{"model": "self-supervised audio encoder (BEST-RQ)", "dataset": "synthesized solo parts of chorales (CocoChorales)", "train_examples": 39062, "n_mels": 80, "hop_length": 160, "input": "log_mel", "win_length": 512, "codebook_size": 1024, "mask_prob": 0.05, "arch": "mobilenet_v2", "norm": "batchnorm", "hidden_act": "silu", "depths": [2, 2, 3, 2], "kernel_size": 3, "stem": "single", "expansion": 6, "widths": [128, 160, 200, 248], "init": "kaiming_normal", "residual_init": "none", "optimizer": "soap", "beta2": 0.95, "learning_rate": 0.0028, "beta1": 0.9, "shampoo_beta": 0.95, "eps": 1e-08, "precondition_frequency": 16, "max_precond_dim": 1024, "merge_dims": true, "one_sided": false, "adamw_lr_other_params": 0.0016, "max_steps": 7100, "batch_size": 512, "epochs": 93.1, "lr_schedule": "step", "warmup_steps": 140, "weight_decay": 0.1, "adamw_weight_decay_other_params": 0.01}
Rows from block 5, named by matrix and row number. Each number is 128 + 24 x the weight over its row's rms, rounded and kept within 0 to 255. All counts start at 0.
# convs0: expand pointwise conv (model.blocks.5.convs.0.weight, 1200x200x1), inputs 0-199
convs0.364 [121 114 127 111 142 120 139 121  98 108 169 120 151  84 130 125 135 115 101 108 158 102 128 104 120 135 122 118 140  88 146 176 114 139 104 128 114 101 184 145 122 143  88 138 146 138 148 144 150 101 101 158 164 126 150 131 128 159 152 145 110 141  95 130 149 133 122 125 125 125 108 157 119 102 135 129 137 126 174 100 168 128 124 105 155 154 103 121 127 158 139  71 140 134 147 155 142 112 105 127  82 184 132 130 141 157 131 122 161 152 124  95 162 138 149 131 129  95 135 168 150 136 171 120 182 164 165 137 108 148 139 119 146 120 124 117 145 132  69 110 141 110 101 160 118 121 117  95 188 111 132 156 137 143 143 131 118 153 118 151 129 156  76  86 141 119 126 150  97 162 137 109  92  88 174  96 115 123 141 129 119 127 130 132 184 127 122  85 131  54 119 160 105 103 149 167 124 123 120 100]
convs0.365 [115 127 134 120 117 144 117 123 164 142 105  84 140 131 122 129  98 145 106 124  91 124 115 140 131 145 122 105 147  69 147 145 149  92 115 129 199 124 113 104  99 112 137  82 148 123 131 101 125 123 103  85 128 115 124 123 133 112 114 105 174 118 128 130 112 166 128 150 157 126 103 130 121 154 112 158 134 125  77  98 116 152 102 110 131 133 106 102 101 140 135 145 180 117 136 132 165 143 108 138 117 113 111 124 107 115 138 144 123 157 112 124 146  98  93 166 153 142 112 132 153 142 107 171 191 104 125 151 141  85 135 104 136 157 144 127  74 125 159  86 140 140  75 113 117  84 127 118 125 151 128  98 119 125 147 152 108 143 136  83 142 115 119 120 159 136 127 154 177 145 127 119  71 128 110 134 178 181 119 137 126  91 128 170 128 115 136 152 164 116 130 140 148  78 191 110 147 156 108 100]
convs0.366 [124  98 141 119 161  76 123 155  95 139 100 107 152 131 113 180 136 119 118 137 192 164 120 130 125  96 169 111 129 110 137 130 144 112 105 108 160 107 117 186 150 154 126 109 145 138 109 140 131 123 117 121 160 128 108 123 188 125 122 109 133 140 114  78  94 106 145 152 115 151 148  69 115  76 137 160 101 125 163 159  94 131 137 125 151 125 153  97 132  92 122 152  82 113  93 116 110 139 147 127 111 125  84 125 117 145 145 136  92  90 165 124 158 121 132 132 138 141  85 155 142 127 138 158 152 137 173 119 151 118 142 143 159 120 143 135 141 162 196 122 148 137  91 156 116 104 158 106 150 135  84 138 108 139 139 115 123 120 133 100 121 164 121 128 110 130 131 116 136 115 172 140 108 153 129 113 149 155 153 166  98 134 100 131 113 120 135 138 117 139 115 130  71 122  63  93 151 129 117 117]
convs0.367 [133 163  92 208 131 158 101  88 113 120 120 143  98  60 103 163 137  95 132 128 140 126 103 111 106 148 117 132  88 130 120 128 150 136 134 135 125 154  92 120 121 121 117 120  88  94 119 123  87 130 150  88 158  88 167 198 157 134  94 142  95 112 123  95 158 128 101 125 122 154 104 151 171 134 122 109 121 153 152 109 157  92 166 119 125 110 170 151  98 138 113 123 133 138 139 116 157 159 170 138 123 125 110 113 135 165 149 136 155 131 109 173 162 135 106 139 152 111 143  67 119 105 127 149 113 136  87 134 102 134 147 145 135 155 110  92 164 118 160 130  89 123 125 102 141  92  89 104 110 142 126 110  99 114 128 183 139 120 137 111 137 132 104 107 132 157 168 143 128 126 134 119 118 163 153 142 169 148 156 135 110 136 132 132 154 120 105 138 155 132 126 130 110 131  96 134  89 123 145 109]
convs0.368 [132 144 105 109 143 138 141 132 122 175 134 128 116 133 165 133 146  85  65 112  85  94 120 110 146 147 145 147  71 142 140 124 128 104 169 128 125 133 146 125  84 142 134 120 127 148 167 153 133 136 162 138 128 185  63 152 160 137  94 160 153 155 123 150 136 125 108  77 104 116 130 121 133 115 138 126 101 128 140 104 159 136 170 159 137 116 166 123 138 111 115  91 131  84 140 134  88 122 158 110 112 154 134 117 160 131 109 159 120 129 100 125  99 141 123  90 156  90 126 129 120 130 132 120  88  91 171 149 113 129 154 113 167 136 130 123 139 111 153 112 136 121  81 157 169 142 104 150 127 140 145 113  98 132 137 130 117 106 136 139 143 103 123 116  88 134 118  88 132  96  89 134 151 138 144  71  71  99 194 146 156 108 115 134 165 126 124 117  94  74 112 145 135 129 129 143 139 128 127 126]
convs0.369 [136 156 143 167 176  96 131 138  96 165 113 123  94 127 121  94 120 162  98 122 151 120 132 114 129 115 142 116 134 151 126 155 142 138 141 126 133 136 104 174 130 132 125 118 126 153 114  85 113 145 144 160 144 101 194 109 105 119 158 126  96 114  81 108  74  93 136 105 147 119 124 119 135 157 145 136 146 143 125  94 135  93 151 117 150 153 163 117 132 134 115 122 157 123 126 129 129 106 136 181 154 112 128 114 138 115  66 148 104 161 130 130 143 158 101 112 109 168 140 100 102 135 108 151 156 120 134 114 114 165 151 128  95 144 125 127 127 147 161 149  99 132 179 167 121 113  63  65 161 111 129 145 143  84 139 164 152 136 147 113 106 143 106 148 135 154 150 170 174 113 129 156 139 145 133 136  53 137 109 127 119 126 116 127 119  90 126 134 119 133 126  83 162  98  83 141 125 132 138 113]
convs0.370 [115 124 159 161  74 142 103 153 141 149 156 166  74 115 104 125 158 123 144 103 117 120 155 134 179 140 101  94 165  94 126 110 131 126 101 126 141  90 117 123 117  97 129 141 109 120 119 156 161 137 129  94 118 140 124  86 162 152 128 135 144 135  98 153 103 114 161  93 110  93 152 151 145 127 129 127 154 119 103  83 130 107 120 156 148 124 149 153  81 164 123 122 113 136 117 155 134 102 103  94 144 106  91 113 133 154 138 122 122 117 158 120 132 152 140 128 107 152 129 142 145 162 121 138 124 123 113 123 124 103 144 113 146 138 132 143 117 115 116 139 144 132 108 156 116 122 142 105 146 101 101 173 110 133  94 104 164  96 172 162  91 119 148 107 163  79 140 133 116 159 131 144 129 112  88 105 129  91 123  87  70  56  98 125 122 106 185 133 197 127 121 168 161 117 136 126 108 142 139  99]
convs0.371 [ 65 109 113 146 159  96 115 158 153 121 137 128 171 137 136 122 145  94 111 143 134 163  86 143 130 138 104 123 142 113 170 109 146 102 134 185 138 115 117 136 136 141 131 131 125 110 104 140 142 149 182  86 140 162 141 102 117 157 114 119 134 151  89 125 121 142 154 119  99 113 141 174 138 154 155 154 104 135 124 147 187 108 137 136 163  94 146 117 134 140 163 121 120  88 149 151 146 137 101  76 131 124 119 139 123 103 115 128 139  83 109 152 182 115 101 158 192 140 123 171 106 112  99 139 127 154  98 162 124 151 155  81 118 122 135  97 111 117  94 131 174 104 149  93 125 133 131 102 133 106 138 147  97 103 123 110 140 106  98 170 120 117 140 172 125  74 158 120 169 153  87 143 126 154 124 118 120 135 129 103 111 127 125 136 133 166 110 128 149 126 116 127  83 151 117 128 147 140 165 156]
convs0.372 [150 140 117  82 149 147 138 104 146 147 146 113 106 143  53 141 132 116 143 103 111 146 125 135 156 121  71 152 110 126 122  75 119 140 149 102 116 164  89 159 144 156 143 103 124 119 123 134  76  94  94 134 116 140 161 144 139 112 160 121 132 124 170 144 129 178 114  83 126 144 139 140 131 140 114 102  97  97 117 158 144 149 109 135 106 143 111 107 127 103 148 101 179 146 159 156 106 134 144 120 145 103 163 149  92 109 187 120  89 133 107 168 124  90 130  97 133 147 134 147 111 104 187 103 113 129 147 143 152 100 159 145 119 104 197 152 129 157 118 106 142 151 109 134 168 137 112 140 123 136 148 158 167 137 100 107 168 130 120 146 127 115 110 119 120 106 145 130 123 133  90 158 115  76 152 144 104 140 148 137 154 132 133 118 118 126 123 130 103 137 146 165  70 132 122 146 155 113 147 142]
convs0.373 [137 138 128 180 145  96  97 139 138 117 140 114 138 137 147 135 127 150 105 123 130 146 106 135 128 108 129 131 148 115 114 128  91 128 133 129 148 151 148 123 151  88 142 139 137 121 139 134 142  88 138 104 165 158 125  92 124 150 118 118 157 158 112 153 119 163 150 126 153 111 177 130  99 138 117 133 168  69 133 109 154 119 113 148 101 111 146 111 168 114 164 118 162 130  99  81 150 138  88  60 154 106 179 111 179 128  99 135  98  97 137 128 109 120 108 101 159 118 114 130 140 110 123 115 131 150 101 105 127 134 121 120 106 151 124 152 114 151 135 149 177 180 133 128 128 102 178 122 102 133 109 148 162 160 121 155 142 137 126 148 164 174 134 174 119 190 113  94 132 151  81 107 129 147 126 128 116 156 143 136 125  84  88  86 130 154 131 141 144 124 175 145 124 128 114  85 137  90  75 131]
convs0.374 [107 128 153 123 150 173 163 131 128 123 147 132 120 159  98  89 103 128 151 136 127 111 104 113 119 100 117 106 130 170 143 127 114 141  97 105 153 186 105 145 125 134 121 106 126 194 159 138 108 127 126 153 111 197  90  91  84 115 120 139 125 101 127 105  78 118 161 124  97 151 100 141 127 144 152 140 147  97 168 101 145 160 121 148 179 152 122  93  96 111 145 112 152 136 145  84 117 172 102 116 105 136 145 139 153 134 120 148 102 143 138 104  88 164 111 152 144 168 113 115 130 119 158 148 152  98 128 111 156 137 195  98 150 158 108 111 117 104 108 142 178 111 176 113 145 130 129 140 112 156 148 131 110 110 128 129 134 133 101 179 137 120 146  90 116 105 107 113 111 127 107 177 147 141 130 144 129  96  99  90 136 129 142 142 126 105 154 132 109 155 126 145 151 132  93 156 161 125 142 135]
convs0.375 [131 138 125 125 149 113 125  82 129 137 155  81 131 119 138 126 153 119 116 149 134 142 140 158 113 105 119 155 119  71 116 153 164 114 142 111 117 148 135 141 142 134 159 128 142 139 202 137 134 143 134 135 118 122 154 100 126 122 121 142 123  92 126 113 151  74 161 113 128 111  94  90 152  86 106 141 114  91 107 113 133 103 124 159 116 144 145 154 164 136 129 158 144 137 124 107 116 134 141 132 113 143 140 106 125 117 102 107 134 135 155 123  97 136 128  97 109  77 111 121  95  85 143 127 138 145 117 125 138 110 119 133  61 149 118  79 109 120 131 185 101 144 138 114 138 174 167  99 150 142  91 146 157  94 144 108 141 119 181 110 151  76 121 117 139  92 130 152  96 125 147  77 106 199 103 118 119 154 119 167 129 129 149 141  78  98 120 152 127 144 132  83 110 188 132 120 148 111 119 144]
convs0.376 [189 130 114 152 107  71 120 123 148 123 161  95 115 143 116 156 123 113 125 128 170 141 112  97  98 126 157 123 124 119 187 109 138 131 136 131 144 142 136 152 131 139 117 133 109 135  96 151 135 119 146 143 112 101 150 117 137 121 127  49 126 108 144 144 139 143 112  88 130 186 178 155 182 150 134 146 136 141 148 161 113 119 108  74 132 131 123 104 132 122 107 108 177 159 139 108 119  91 144 146 160 121 145 133 124 140 108  81 131 120 172 127 112 114 144  90 107 150 125  94 130 125 138 123 173  99 123 115 167 124 151 130 114 111 175 107 141 139 112 153 148 156 119 164 144 163  89 110 123 154 116 131 134 167 142  89 135 168 130 121 119 166 150 111 148 159 175 108 154 169 122 140 107 135 161 145 141 176 133 153 142  97 147 111 134 149 144 151 168 187 125  95 124 121 109 128 117 123 139 108]
convs0.377 [102  99 155 101 133 140 116 115 144  98 165 128  70 124 119 125 105 121 159 116 133 148 110 140 137 138 143 154 165 120 120 116 105 106  95 116 129 139 178  97 133 183 105  95 128 133 117 140 150  68 131 129 149 138  93 154 143 107 142 143 135 132  80  98 124 182 146 118 132 129 123 118 144 148 131 140 126 112 172 128 190 145 127  96 168  68 161 108 135 134 111 147 131 143  74 157  85 142 123 107 111 128 158  99 154 177 145 138 100 113 130 152  61  52 175 127 156 142 142 128 102 104  99 144 120 124 143 134 123 139 143 151 122 131 109 123 153 140 111 146 128 141 138 110 134 120  85 112 146 130 138 153 115 100 115 115 129  92 146 144 147 100  65 144 101 122 123 108 159 122 106 131 177 131 154 144 124 157 118 112  84 109 108 117 132 102 132 111 108 130 164 103 126  98 135 138 115 135 117 115]
convs0.378 [206  98 117  86 120 135 159  99 114 142 117 110 118 152 123  89 169  99 146 130 137 120 137 109 133 121 149 135 104 182 127 116 119  99 118 185 135 147 124  85 104 119 164 156 165 140 107  85 136 142 136 128  69 146 128 113  90 117 166 135 154 151 158 115 134 107 128 130  78 125 101 145 101 102 166 144 101 124 110 125 145 126 137 132 142 145 104 127 146 147 104 126 140 163 126 155 150 100 137 174 122  94 117  87 122 109 116 179  96 104 117 125 109 135 128 163 148 119 132 184 132 135 127 119 125 126 118  94  94 102 107 132 141 114 178 151 132 128 113 129 124  91 120  88 108 152 134 125 157 131 154 111 147 138 110 171 160 113  97 144 136 139 151 121 175 111 159 118 108  96  82 123 140 124 132 142 112 125 179 126 112 179 127 162 101 119 136 134 125 120 129 135 176  89 137 138 157 108 100 100]
convs0.379 [164 163  96 137 137 145 111 139 152 126 133  99 116 104 178 160 117 119 121 145 105 122  93 102 124 170 116 159 160  85 105 131 110 114 152 164 131 105 159 136 177 113 117 111 115  74 129  92 135 136 138 118 110 115 137  99 156 143 136 171 109 159 109 125 135  97  83 152 145 138 103  90 116 134  83 135  90 121 152 149 134 129 130 130 135  93 106 142 149 140 122 137 149 106 136  83  88 104 108 110  75 124 134 120  96 114 115 135 113 122 134 116 127 124 156 131 133 158 129  99 117 153 168 103 151 117 136 137 158 118 143 145 110 123  82 128  98 183 155  97  88 133 139  77 144 129 158 165 110 157 166 147 163 101 113 100 156 155 113 126 178 117 116 162 110 116 116 129 156 118 150 106 109 131 143 115  91 160 121 147 116 138 156 145 153 141 152  93 148 102 147  94 160 103 144 120 136 128  74  84]
convs0.380 [104 142 162 111 144 137 134 109 141 168 153 118 126 119  97 133 144 122 130 149 119 136 122 147 105 132  90  84 102 168 141  88 138 109 158 141  98 153 158 142 124 161 110 136 128 120  97 126 148 124 127  98 125 129 146 128 134 103 164 150 131 131 179 125 150 153 101  92  80 152 128 127 128  91 144 121 169 155 149 139 162 155 135  96 126 112 120 127  86 139  95 159 133 152 131 120 102 112 133 148 153 175 143  69 121 122 139 104 128 112  88 109 167 144 180 127 147 156 116 111 140  90 127 135 128 133 160 113 124 113  90  91 101 115 168 153 131 169 124  98 130 114 122 161 126 151 121 152  89 171  97 147 156 108 154 104 129 121 166 125 112 132 130 137  95 127  70 157 134  88 128 137 113 106 154 140 137 146 105 178 176  87 104 113 120 129 164  99 112 132 106  80 112  97 181 137 141 103 143 143]
convs0.381 [169 113 104  86 119 147  82 125 151 136 146 133 154 150  77 159 183 195 137 100 123 158 138 154 124 143 126 136 118 108 150 170 139 151 174 135 134 105 102 115 128 100 107 118 117 113 109 149 133 130 117 140 164 144 131 141 172 139 138 101  94 109 135 161 110 137 111 179 103  87 153 131 109 146 143 150  79 123 151 140 142 129 107 122 158 173 187  89 159  69 155 100 134 121 108 170 159 107 134 149 155 123 117 105 106 150 149 125 170 182 143 151 132 127 116 172  80 215  91 161 120 132 158 141 148 118 144 107 162 122 131 127 140 164  96 140 136 125 133 145 131 134 112  96 108 128 104 109 109 112 135 133 114 109 115 122 130 109 150 139 124 131 122 119 109 134 159 119 136 154 122 130 115 152 141 100 139 107 147 141 135 133 131 134 119 147 132 119 144 108 104 131 154  82  98 127 115 125 149 120]
convs0.382 [123  95 152 140 132 120 149 122 157 108 113 128 108 133 124 151 157 105 114 118 116 123  94 120 135 114 119  97  98 114 116 113 137 174 146  96  90 116 109 148 141 142  74  59 132 121  90 113 119  98 134 145  93 112 115 137 133 134 115 126 131 112 119  97 142 120 134 142  81 152 106  99 128 131  83 119  90 132 132 118 143 113 127 163  84 125 127 134 114 111 170  86  94  97 137 125 169 136  97 127 160  74  93 141 103 153 137 150 192 122 151 103 101 141  77 154 154 143 138 123 149 127 161 147 141  96 131 137 162 100  82  97 130 166  92 134 126 150 130 158 137 109 130 135 119 113  89 172 135  86 128 112 165  93 104 137 117 159 128 106  88 157  63 112  99 141 113 137 116 148 119 155 175 166  97  90 124 117 127 155 124 140  92 116 148 135 138 127 134 126 125 146 157 110 115 109 158 148 123 144]
convs0.383 [134 127 101 149 125 127 125 148  98  87 132 155 155 106 140 115  94 140 107 149 136 114 181 145 130 105 128 175 164 157 109  88 173 112 119 130 113 181 138 149 125 175 131 133 126 128 177 162 116 113 106 139 110 148 127 106  98 147 163 131 128 123 129 142 158 117 122 123 167 109 119 123 144 110 178 144 162 114 149 121 115 124 122 129 114 132  52 124 106 126 105 140 126 110 130 112 109 144 138 137 125 150 175 101 156 102 113 147 141  74 132 141  99 168 106 127 149 123 142 101 115 119 149 109 123 150 142 141 116 124 111 157 156 124  74 129 117 134 127  94  75 103 130 140 124 128 152 134 146 145 131 107 125 155 127  92 133 147 112 177 116 141 133 139  81 119 112 122 110 126 125 184 104 145  79 128 107 134 139 145 115  88 114 113 152 132 131 102 184 192 156 110 122 175 152 149 179 177 144 126]
convs0.384 [145 152 149  97 127 129 120 143 113  96 111 167 107  92 139 109 142 105 134 125 130  55 110 152 132 156 113  93 108  98 134 130 191 109 130 103 139 167 135 152  85 144 136 150  95 168 167  99  95 122 105  91 116 139 123 101 122  96 155  80 179 133 100 100 129 170 151 155 139 143 182 126 131 144 131 127 152 140 109 144 126 173 118 146 138 116 104 140 104 134 163 109 110  73 127 130 137 122 143 171 143 135 151  77 115 116 112 150 104 152 117 158 121 190  94 122 137 112 129 154 121 128 129 121 122 116 137  76 165 145 113 144 122 136 146  97 151 124  91 141 165 117 120 144 115 120 110 137 147 126 106  86 166 114 114 132 145 122  79 121 140 121 123 119 137 141 149 140 108 118 118 163 162  82 176 108  81 113 104 121 141 125 135 131 139 125 118 170 102 151 120 129 135 151 160  99 127 116 151 103]
convs0.385 [126 147 106 107  92 133 127 124 123 147 130 126 174 134  87  94 144  99 153 123 132 167 156 127 119 147 165 169 123 109 122 133 124 113 137 136 139 138 139  82 117 112  75 149 111 141  71 154 141 151 128 129  91 138 112 147 149 128 168  60  89 173  72 132 123 141 113 145 134 131  77 158 128 103 142 137 124 159 101 146 118  75 132  88 126 130 146  84 105 155 123 115 122  86 137 115 141 110 100 138 158 149 148 114  75  93 118 103  84 125 129 114 161 130 146 111  91 109  91 143 108 130 115 138 153 148 109  89 123 148 137 181 125 106 150 144 151 123 120 110 132 120 122 125 164 161 155 111 133 130 120 158 126 118 121 145 136  97 145  91  99 121 134 128  73 147 117 154 109 131 125 146 165 153 151 103  99 103 121 160 148 120 104 162 121 119  98 159 100 113  77 104 125 126 106 174 127 131 151 126]
convs0.386 [153  70 118 121  92 123  89 104 154 130 126 136 135 106 142 150 155 128 150 103 131 135 115 110 115 133 117 151 113 114 119  89 152 100 128 108  97 150  60 129 115 105 126  95 119 120  90 123 130 130 128 107 153 151 142 104 123 138  84 132 140 121 121 161 109 110 114 124 157 115 186 135 133 124  92 122 181 133 111 151 144 100 139 144 113 103 148 120 150 156  93 137 137 124 138 117 148 120  99 138 110 140 120 112 120 128  76 106 111 122 141 117 139 161 150  81  85 156 114  75 144  99  92 125 153 123 117 129 117 156 105 153  79 108 147 136 173 102  65 145 152 135 155 128 120 129 107 131 148  93 143 136 138 143 132 158 127  99 126 165  86  90 132 119 140 150 115 114  89  88  87 130  68 111 129  94 144 167 180 123 121 115  98  97 120  96 109 185 135 112 149 134 143 114 129 106 141  93 106 133]
convs0.387 [133 133 127 160 112 132 101 129 128 178  87 105 106 139 123 102 131 128 155 125 104 164 165 164 139 126 146  89  93  95 132 174 107 112 142 138 138 127 138 147 139 100 137 114 110 175  70 122 148 100 144 135 168 134 144 129 148 159 104  98 150 150 136 140 110  97 110 114 115 144 160 147 163  93 129 156 124 100 106 123 150  87 145 150 100 121 141 123 115 123 151 132 115 142 173 124 112 155 142  89 126 170  87 120 124 126 135 147 171 167 163 120 104 140 139 128 153 172 126 119 198 136  97 144 160 117 120 114 160 119 174  99 154 138 113 102 137 124 137 113 100 172 125  98  81 139 107  92 102 129 151  86 128 133 121 147 122 139 118 108 140 133 129 157 134 153 146 166 163  97  87 118  66 159 153 101 133 153 141 103 129 107 101 131 143 148 148 154 116 124 119 126 148 123 200 124 134 134 142 118]
convs0.388 [114 163  98 121  97 134 137 171 134 136 113 120 175 148 133 107  68 158 101 150 116 137 111 103 135 120 142 135 139 104 138 106 141 145 164 127 134 125 116 102 102 134 129 131 112 158 106 105 192 118 120 120 114 127 117 155  97 142 156 112 150 141 156 134  98 121  94 150 100  91 104 124 119 153 166 119 123 149  97 134 155  82 104 132 127  88 121  91 104 130 134 136 181 148 130  72 136 116 138 128 121 120 145 157 106 127 132 162 123 107 136 112  85 173 127 128 119 162 150 135 156 166 134 115 125 146 118  79 179  78 139 108 165 162 174  66 124  96 125 109 116 162  91  96 123 158 146 115 140 149 140 138 143 142 125 124 120 147  85 112 148  96 107 137 190 143 122 120 100 107  79 145 111 140 135 148 113 147 110  87 151 122 136 148 105 156 137 146 132 136 125 166 169 117 149 135 107 123 153 142]
convs0.389 [110 157 116 102 100 135 130 136 175 141 106 140  96 120 124 139  83 110  86 138 144 114  99  83 152 115  84  83  96 106 167  90 119 103 116 107 156 142 112 136 113 124 168 140 122 112 147 139 162 124  83 130 137 132 132 172 111 140 114 139 145 106 152 120 125 135 103 107 141 170 132  98 100 166 127 125 151 151 172 126 178  98 121  67 105 109 129 139 150 115 182 116 131 142  70 108 122 145 134 131 124 136 130 102 149 118  90 169 103 132 150 116 180 164 139 155 125 142 170 141 134 117  83 160 134  83 109 153 165 102 138 119 137 130 106 146 152 127 109 131 127 139 150  78 143 114 152 121 109 142 175 158 158 121 109 143 161 139 147 121  58 113 162 155 140 122 106 109  90 134 106 126 103 145 142 100 144 120 120 119 129 143 147  80 125 108 142 116 105 121 156 124 153 118 126 132 127 152 148 127]
convs0.390 [144 147 124 126 111 161 109  95 135 143 134 103 177  92 124 139 159 117 116 121  89 147 109 151 117  95 142 163 112  97 107  82 141 142 117 188 175 105 120 105 113 135 119 142 118 130 100 149 130 124 136 134 145 142 121 130 104  93 100 143 151 154 165  98 148 150 123 156 118 133 135 133 186 115  91  91 161 149 107 146  97 154 160 156 132 166 133 124 116 170 130 127 153 126  87 124 115 114 152 111 155 141 116 165 106 121 135 115 117 118 126 107 139 110 131 132 123 138 106 123 105 136 159 126 141 133  52 140 171 115 152 133 134 125 140 115  81 142 181 102 138 100 121 151 112 113 174 127 115  96 156 150  55  96 150 109 157 138 136 163 103 118 107 111 147 133 166 122 156  88 123 135 117 122 129 112 125  96 153 162 140 128 141 124 154 160  76 133 157 156 109 123 103 155  97 119  90 121  95  89]
convs0.391 [136 115  94  96 126 152 167  78 139 123  75  98 128 139 127 106 117 116 112 154 126 101 158 170 157 130 164  71 103 156 127 114 133 124 153 125 159 116  89 121 118  92 129 113 105 140 136 118 134 155  80 164 154  97 144 139 125 140 106 154 129 135  99 159 100 106  94 133 132 133 180  77 109 159 120 143 119 135 109  96 137 134 133 152 127  99 149 127 127 145 152 162  86 165 136 113 106 134  60 138 119 120 109 142 127 147 137 123 126 121 132 155 101 150 157 135 102 118 124 155 134 116 145  81 103 175  71  93 103  88 172 139 124 164 102 154  91 148 109 130 153 153 114 126 110 132 146 151 128 159 129 112 107 155 154 107 157 110 130 137 156 158 134 153 134 120 124 116 133 156 118  97  98  91 134  98 111 169 135  85 137 109 117 147 146 114 126 133 148 141 168 122 134  98 110 122 125  94  70 139]
convs0.392 [184  91 129 161 147 143 122 138  95 138 129 108 163 153  90 103 116 129 140 122 161 108 136 148 136 142 189 108 113 165  93 112 123 157 135 133 138 133 117 108 150 114 131 139 107  99 108 147 136 123 152 103 100  84 119 104 112 141 121 171  88 151 168 137 121 143 133 120  94 116 150 100 139  72 129  98 133 168 109 135 118 151 150 131 149 116 121 107 120 103  99 136 143 173 129 175 175 107 116 156 141 174  93  72  97  84 146 107 121 128 117 176 155 108 122  95  99 165 110 135 113  92 158 144 124 155  67 133  92 112  96 149 119 138 149 124 148 103 140  87 112 140 118 149 153 147 135 126 145 148 117 138  84 137 123 143 134 107 129 145 119 121 122 108 102 104  98 135 138 118 120 139 135 151 151 140 107 172 149 155 164 168 151 150 133 120  92 144 123  92 106  92 144 113 156 152 117 101 110 151]
convs0.393 [132 149 104 103 129  97 135 128  96 137 139 142 151  83 127 169 120 111 110 139 139 143  84  93 134 161 127 146 125 110 159  94 152 128 134 137 130  74 152 122 127 158 116 164 202 159 143 103 139 141 117 137 156 170  80 152 155 139 142  75 159 101 121  98 127 137 199 122 136 156 141 137 103 120 116 167 128 114 135 131 152 115 167 154 168 173  90 121 146 145 101 164 133 140 158 124 102 123 148 168 138 140 180 100 119 123 117 116 127 114  98 116 144 116 103  88 126 112 152 125 125 137 165 107 156  98  96  73 132  98 143 162 136 117  96 118 113 151 131 121 162 115 124 137 143  86  96 127 130 103 186 105 126 119 107 133 159 148 117 108 138 196 164 146 135 128 120 102 127 112 119 156 137 151 118 115 135 104 132 134 125 151  98 137 105 122 135 121 162 166 122 127  96 117 139 137 135 151 135 151]
convs0.394 [142 118 136 166 160 181  71 134 149 109 107 125 128 154 109 127 156 121 159  91 108 154 109 108 139 119 134 147 140 149 138 146 138 119 140  79 158 117 125 124 129 141 158  78  99 120 113 123 151  99 123 140 100 107 117 173 113  84 131 120 135 156 114 131  83 179 151 122 149 132 121 141 130 162  99 143 110 114 125 134 167 175 144 139 157 152 135 108 122 145 132 110 185 136 126 111 124  98 107 109 151 116  59 180 145 144 121 113 161 196 155 122 143 120  88 143 148 131 147 104 142 116 134 113 118 114 183 130 146 124 125 106 110 134  70 117 103 164 103 129 127 106 134 121  80 112 106 144 158 151 115 122 160 134 131 129 102 103 114 104 104 140 127 137 151 154 139 166 143  99 133 116 170 126 112  91 122 162 107 140 182 143 112 130 140 115 136 135 127  92 120 157 116  81 173 108 147 127 123 135]
convs0.395 [136 174 136  83 162 131 157 173 142 129  92 113 108 130 124 162 145 110 131  90  90 129 115  95 137 114 130 103 144 126  90 176 153 124 164 145 118 159 132 149 141 101 135 125 126 125 131 134 169 135 132 102  75 154 112 150 129 123 150 146 155 129 126 125 110 119  77  69 113 123 176 128 133 124 146 166 139 150 155 135 145 124 112 162  71 125  94 121 167 118 120 119 137 122 141 174  99 150 142 127 141 175 129 107  98 134 151 126  89 122 101 172 129 101 128 104 136  97 167 139 109 120 189 121 156 138 135 146 113 138 136 129 102 124 144 159 113 119 153 118 145 118 101 170 159 155 135 167  79 163 123  94 146 107 105 108  94 118 123 131 119 132 134 168 106 140 106 112 116 159 120 133 103 116 145  92  70 140 103 120 138 111  91 152 114 132 103  82 123 100 114 142 123 145 131 115 154 142 160 173]
convs0.396 [109 156 150 152 102 131 107 149 125 139 132 154 137 138 110 121  86 113 131 113  99 165 136 121 138 121  84 128 134 123 109 122 163 131  78 147 122 151 120 170 130 155 123 106 124 148 169 145 109  91 166 120 170  73 105 145 120  81 133 139 126 133 147  92 169 117 169  87 117 130 135  94 147 139 123 111 125  73 150 117 115 126  84 165 123 135 134 142 158 125 123 133 119  69 113 167 118 141 157 133 154 166 141 125 133 134 178 135 129 135 128 135 131  84 131 136 173 138 129  96 125 118 107 122 115 107 146 150 113 159 114 134 135 117 116 112 114 151 137  89 149  77 123 138 154 124 110 143 107  69 125 111 108 145 106 118 119 148 163 143 100 131 112 146 112 120 141 128 161 127 116 129 131 151 163 142 122 146 146 130  82 110 131 114 104 117 170  64 115 111 151 120 119  84 121 176  71  69  93 157]
convs0.397 [ 94 142 109 127 104 160 117 115 121 148  91 136 122 140 102 109 137 140 165 131 117 157 117 127  96 182  96 100  91  86 139 102 138 135 105 145 127 114 120 129 144 123 173  89 152 117 137 135 117 122 124 139 105 126 144 116 117 122  99 120 108 155  83 108  95 106 129 119 138 115 159 105 162 158  88 122 183 100 108 145 116 155 152 180  89  99  96 118 132 139 105 133  95 137 164 133 154 146 162 126 134 125 162 143 132 103 125 154 139 122 184 109 112 137 108 133 125 127 123 149 123 142 153  75 131 110 110 132 124 133 152 131 102 106 112 138 106 148 136 131 149 115 109 150 142 198 178 113 103 124 122 129  91 124  94 118 123 116  74 126 100 119 148 129  84 159 111 132 161  89 137 143 152 139 104 144 129 123 160 139 100 110 100 121 186 112 138 137 141 119 106 140 150 121 141 118  29 139 137 164]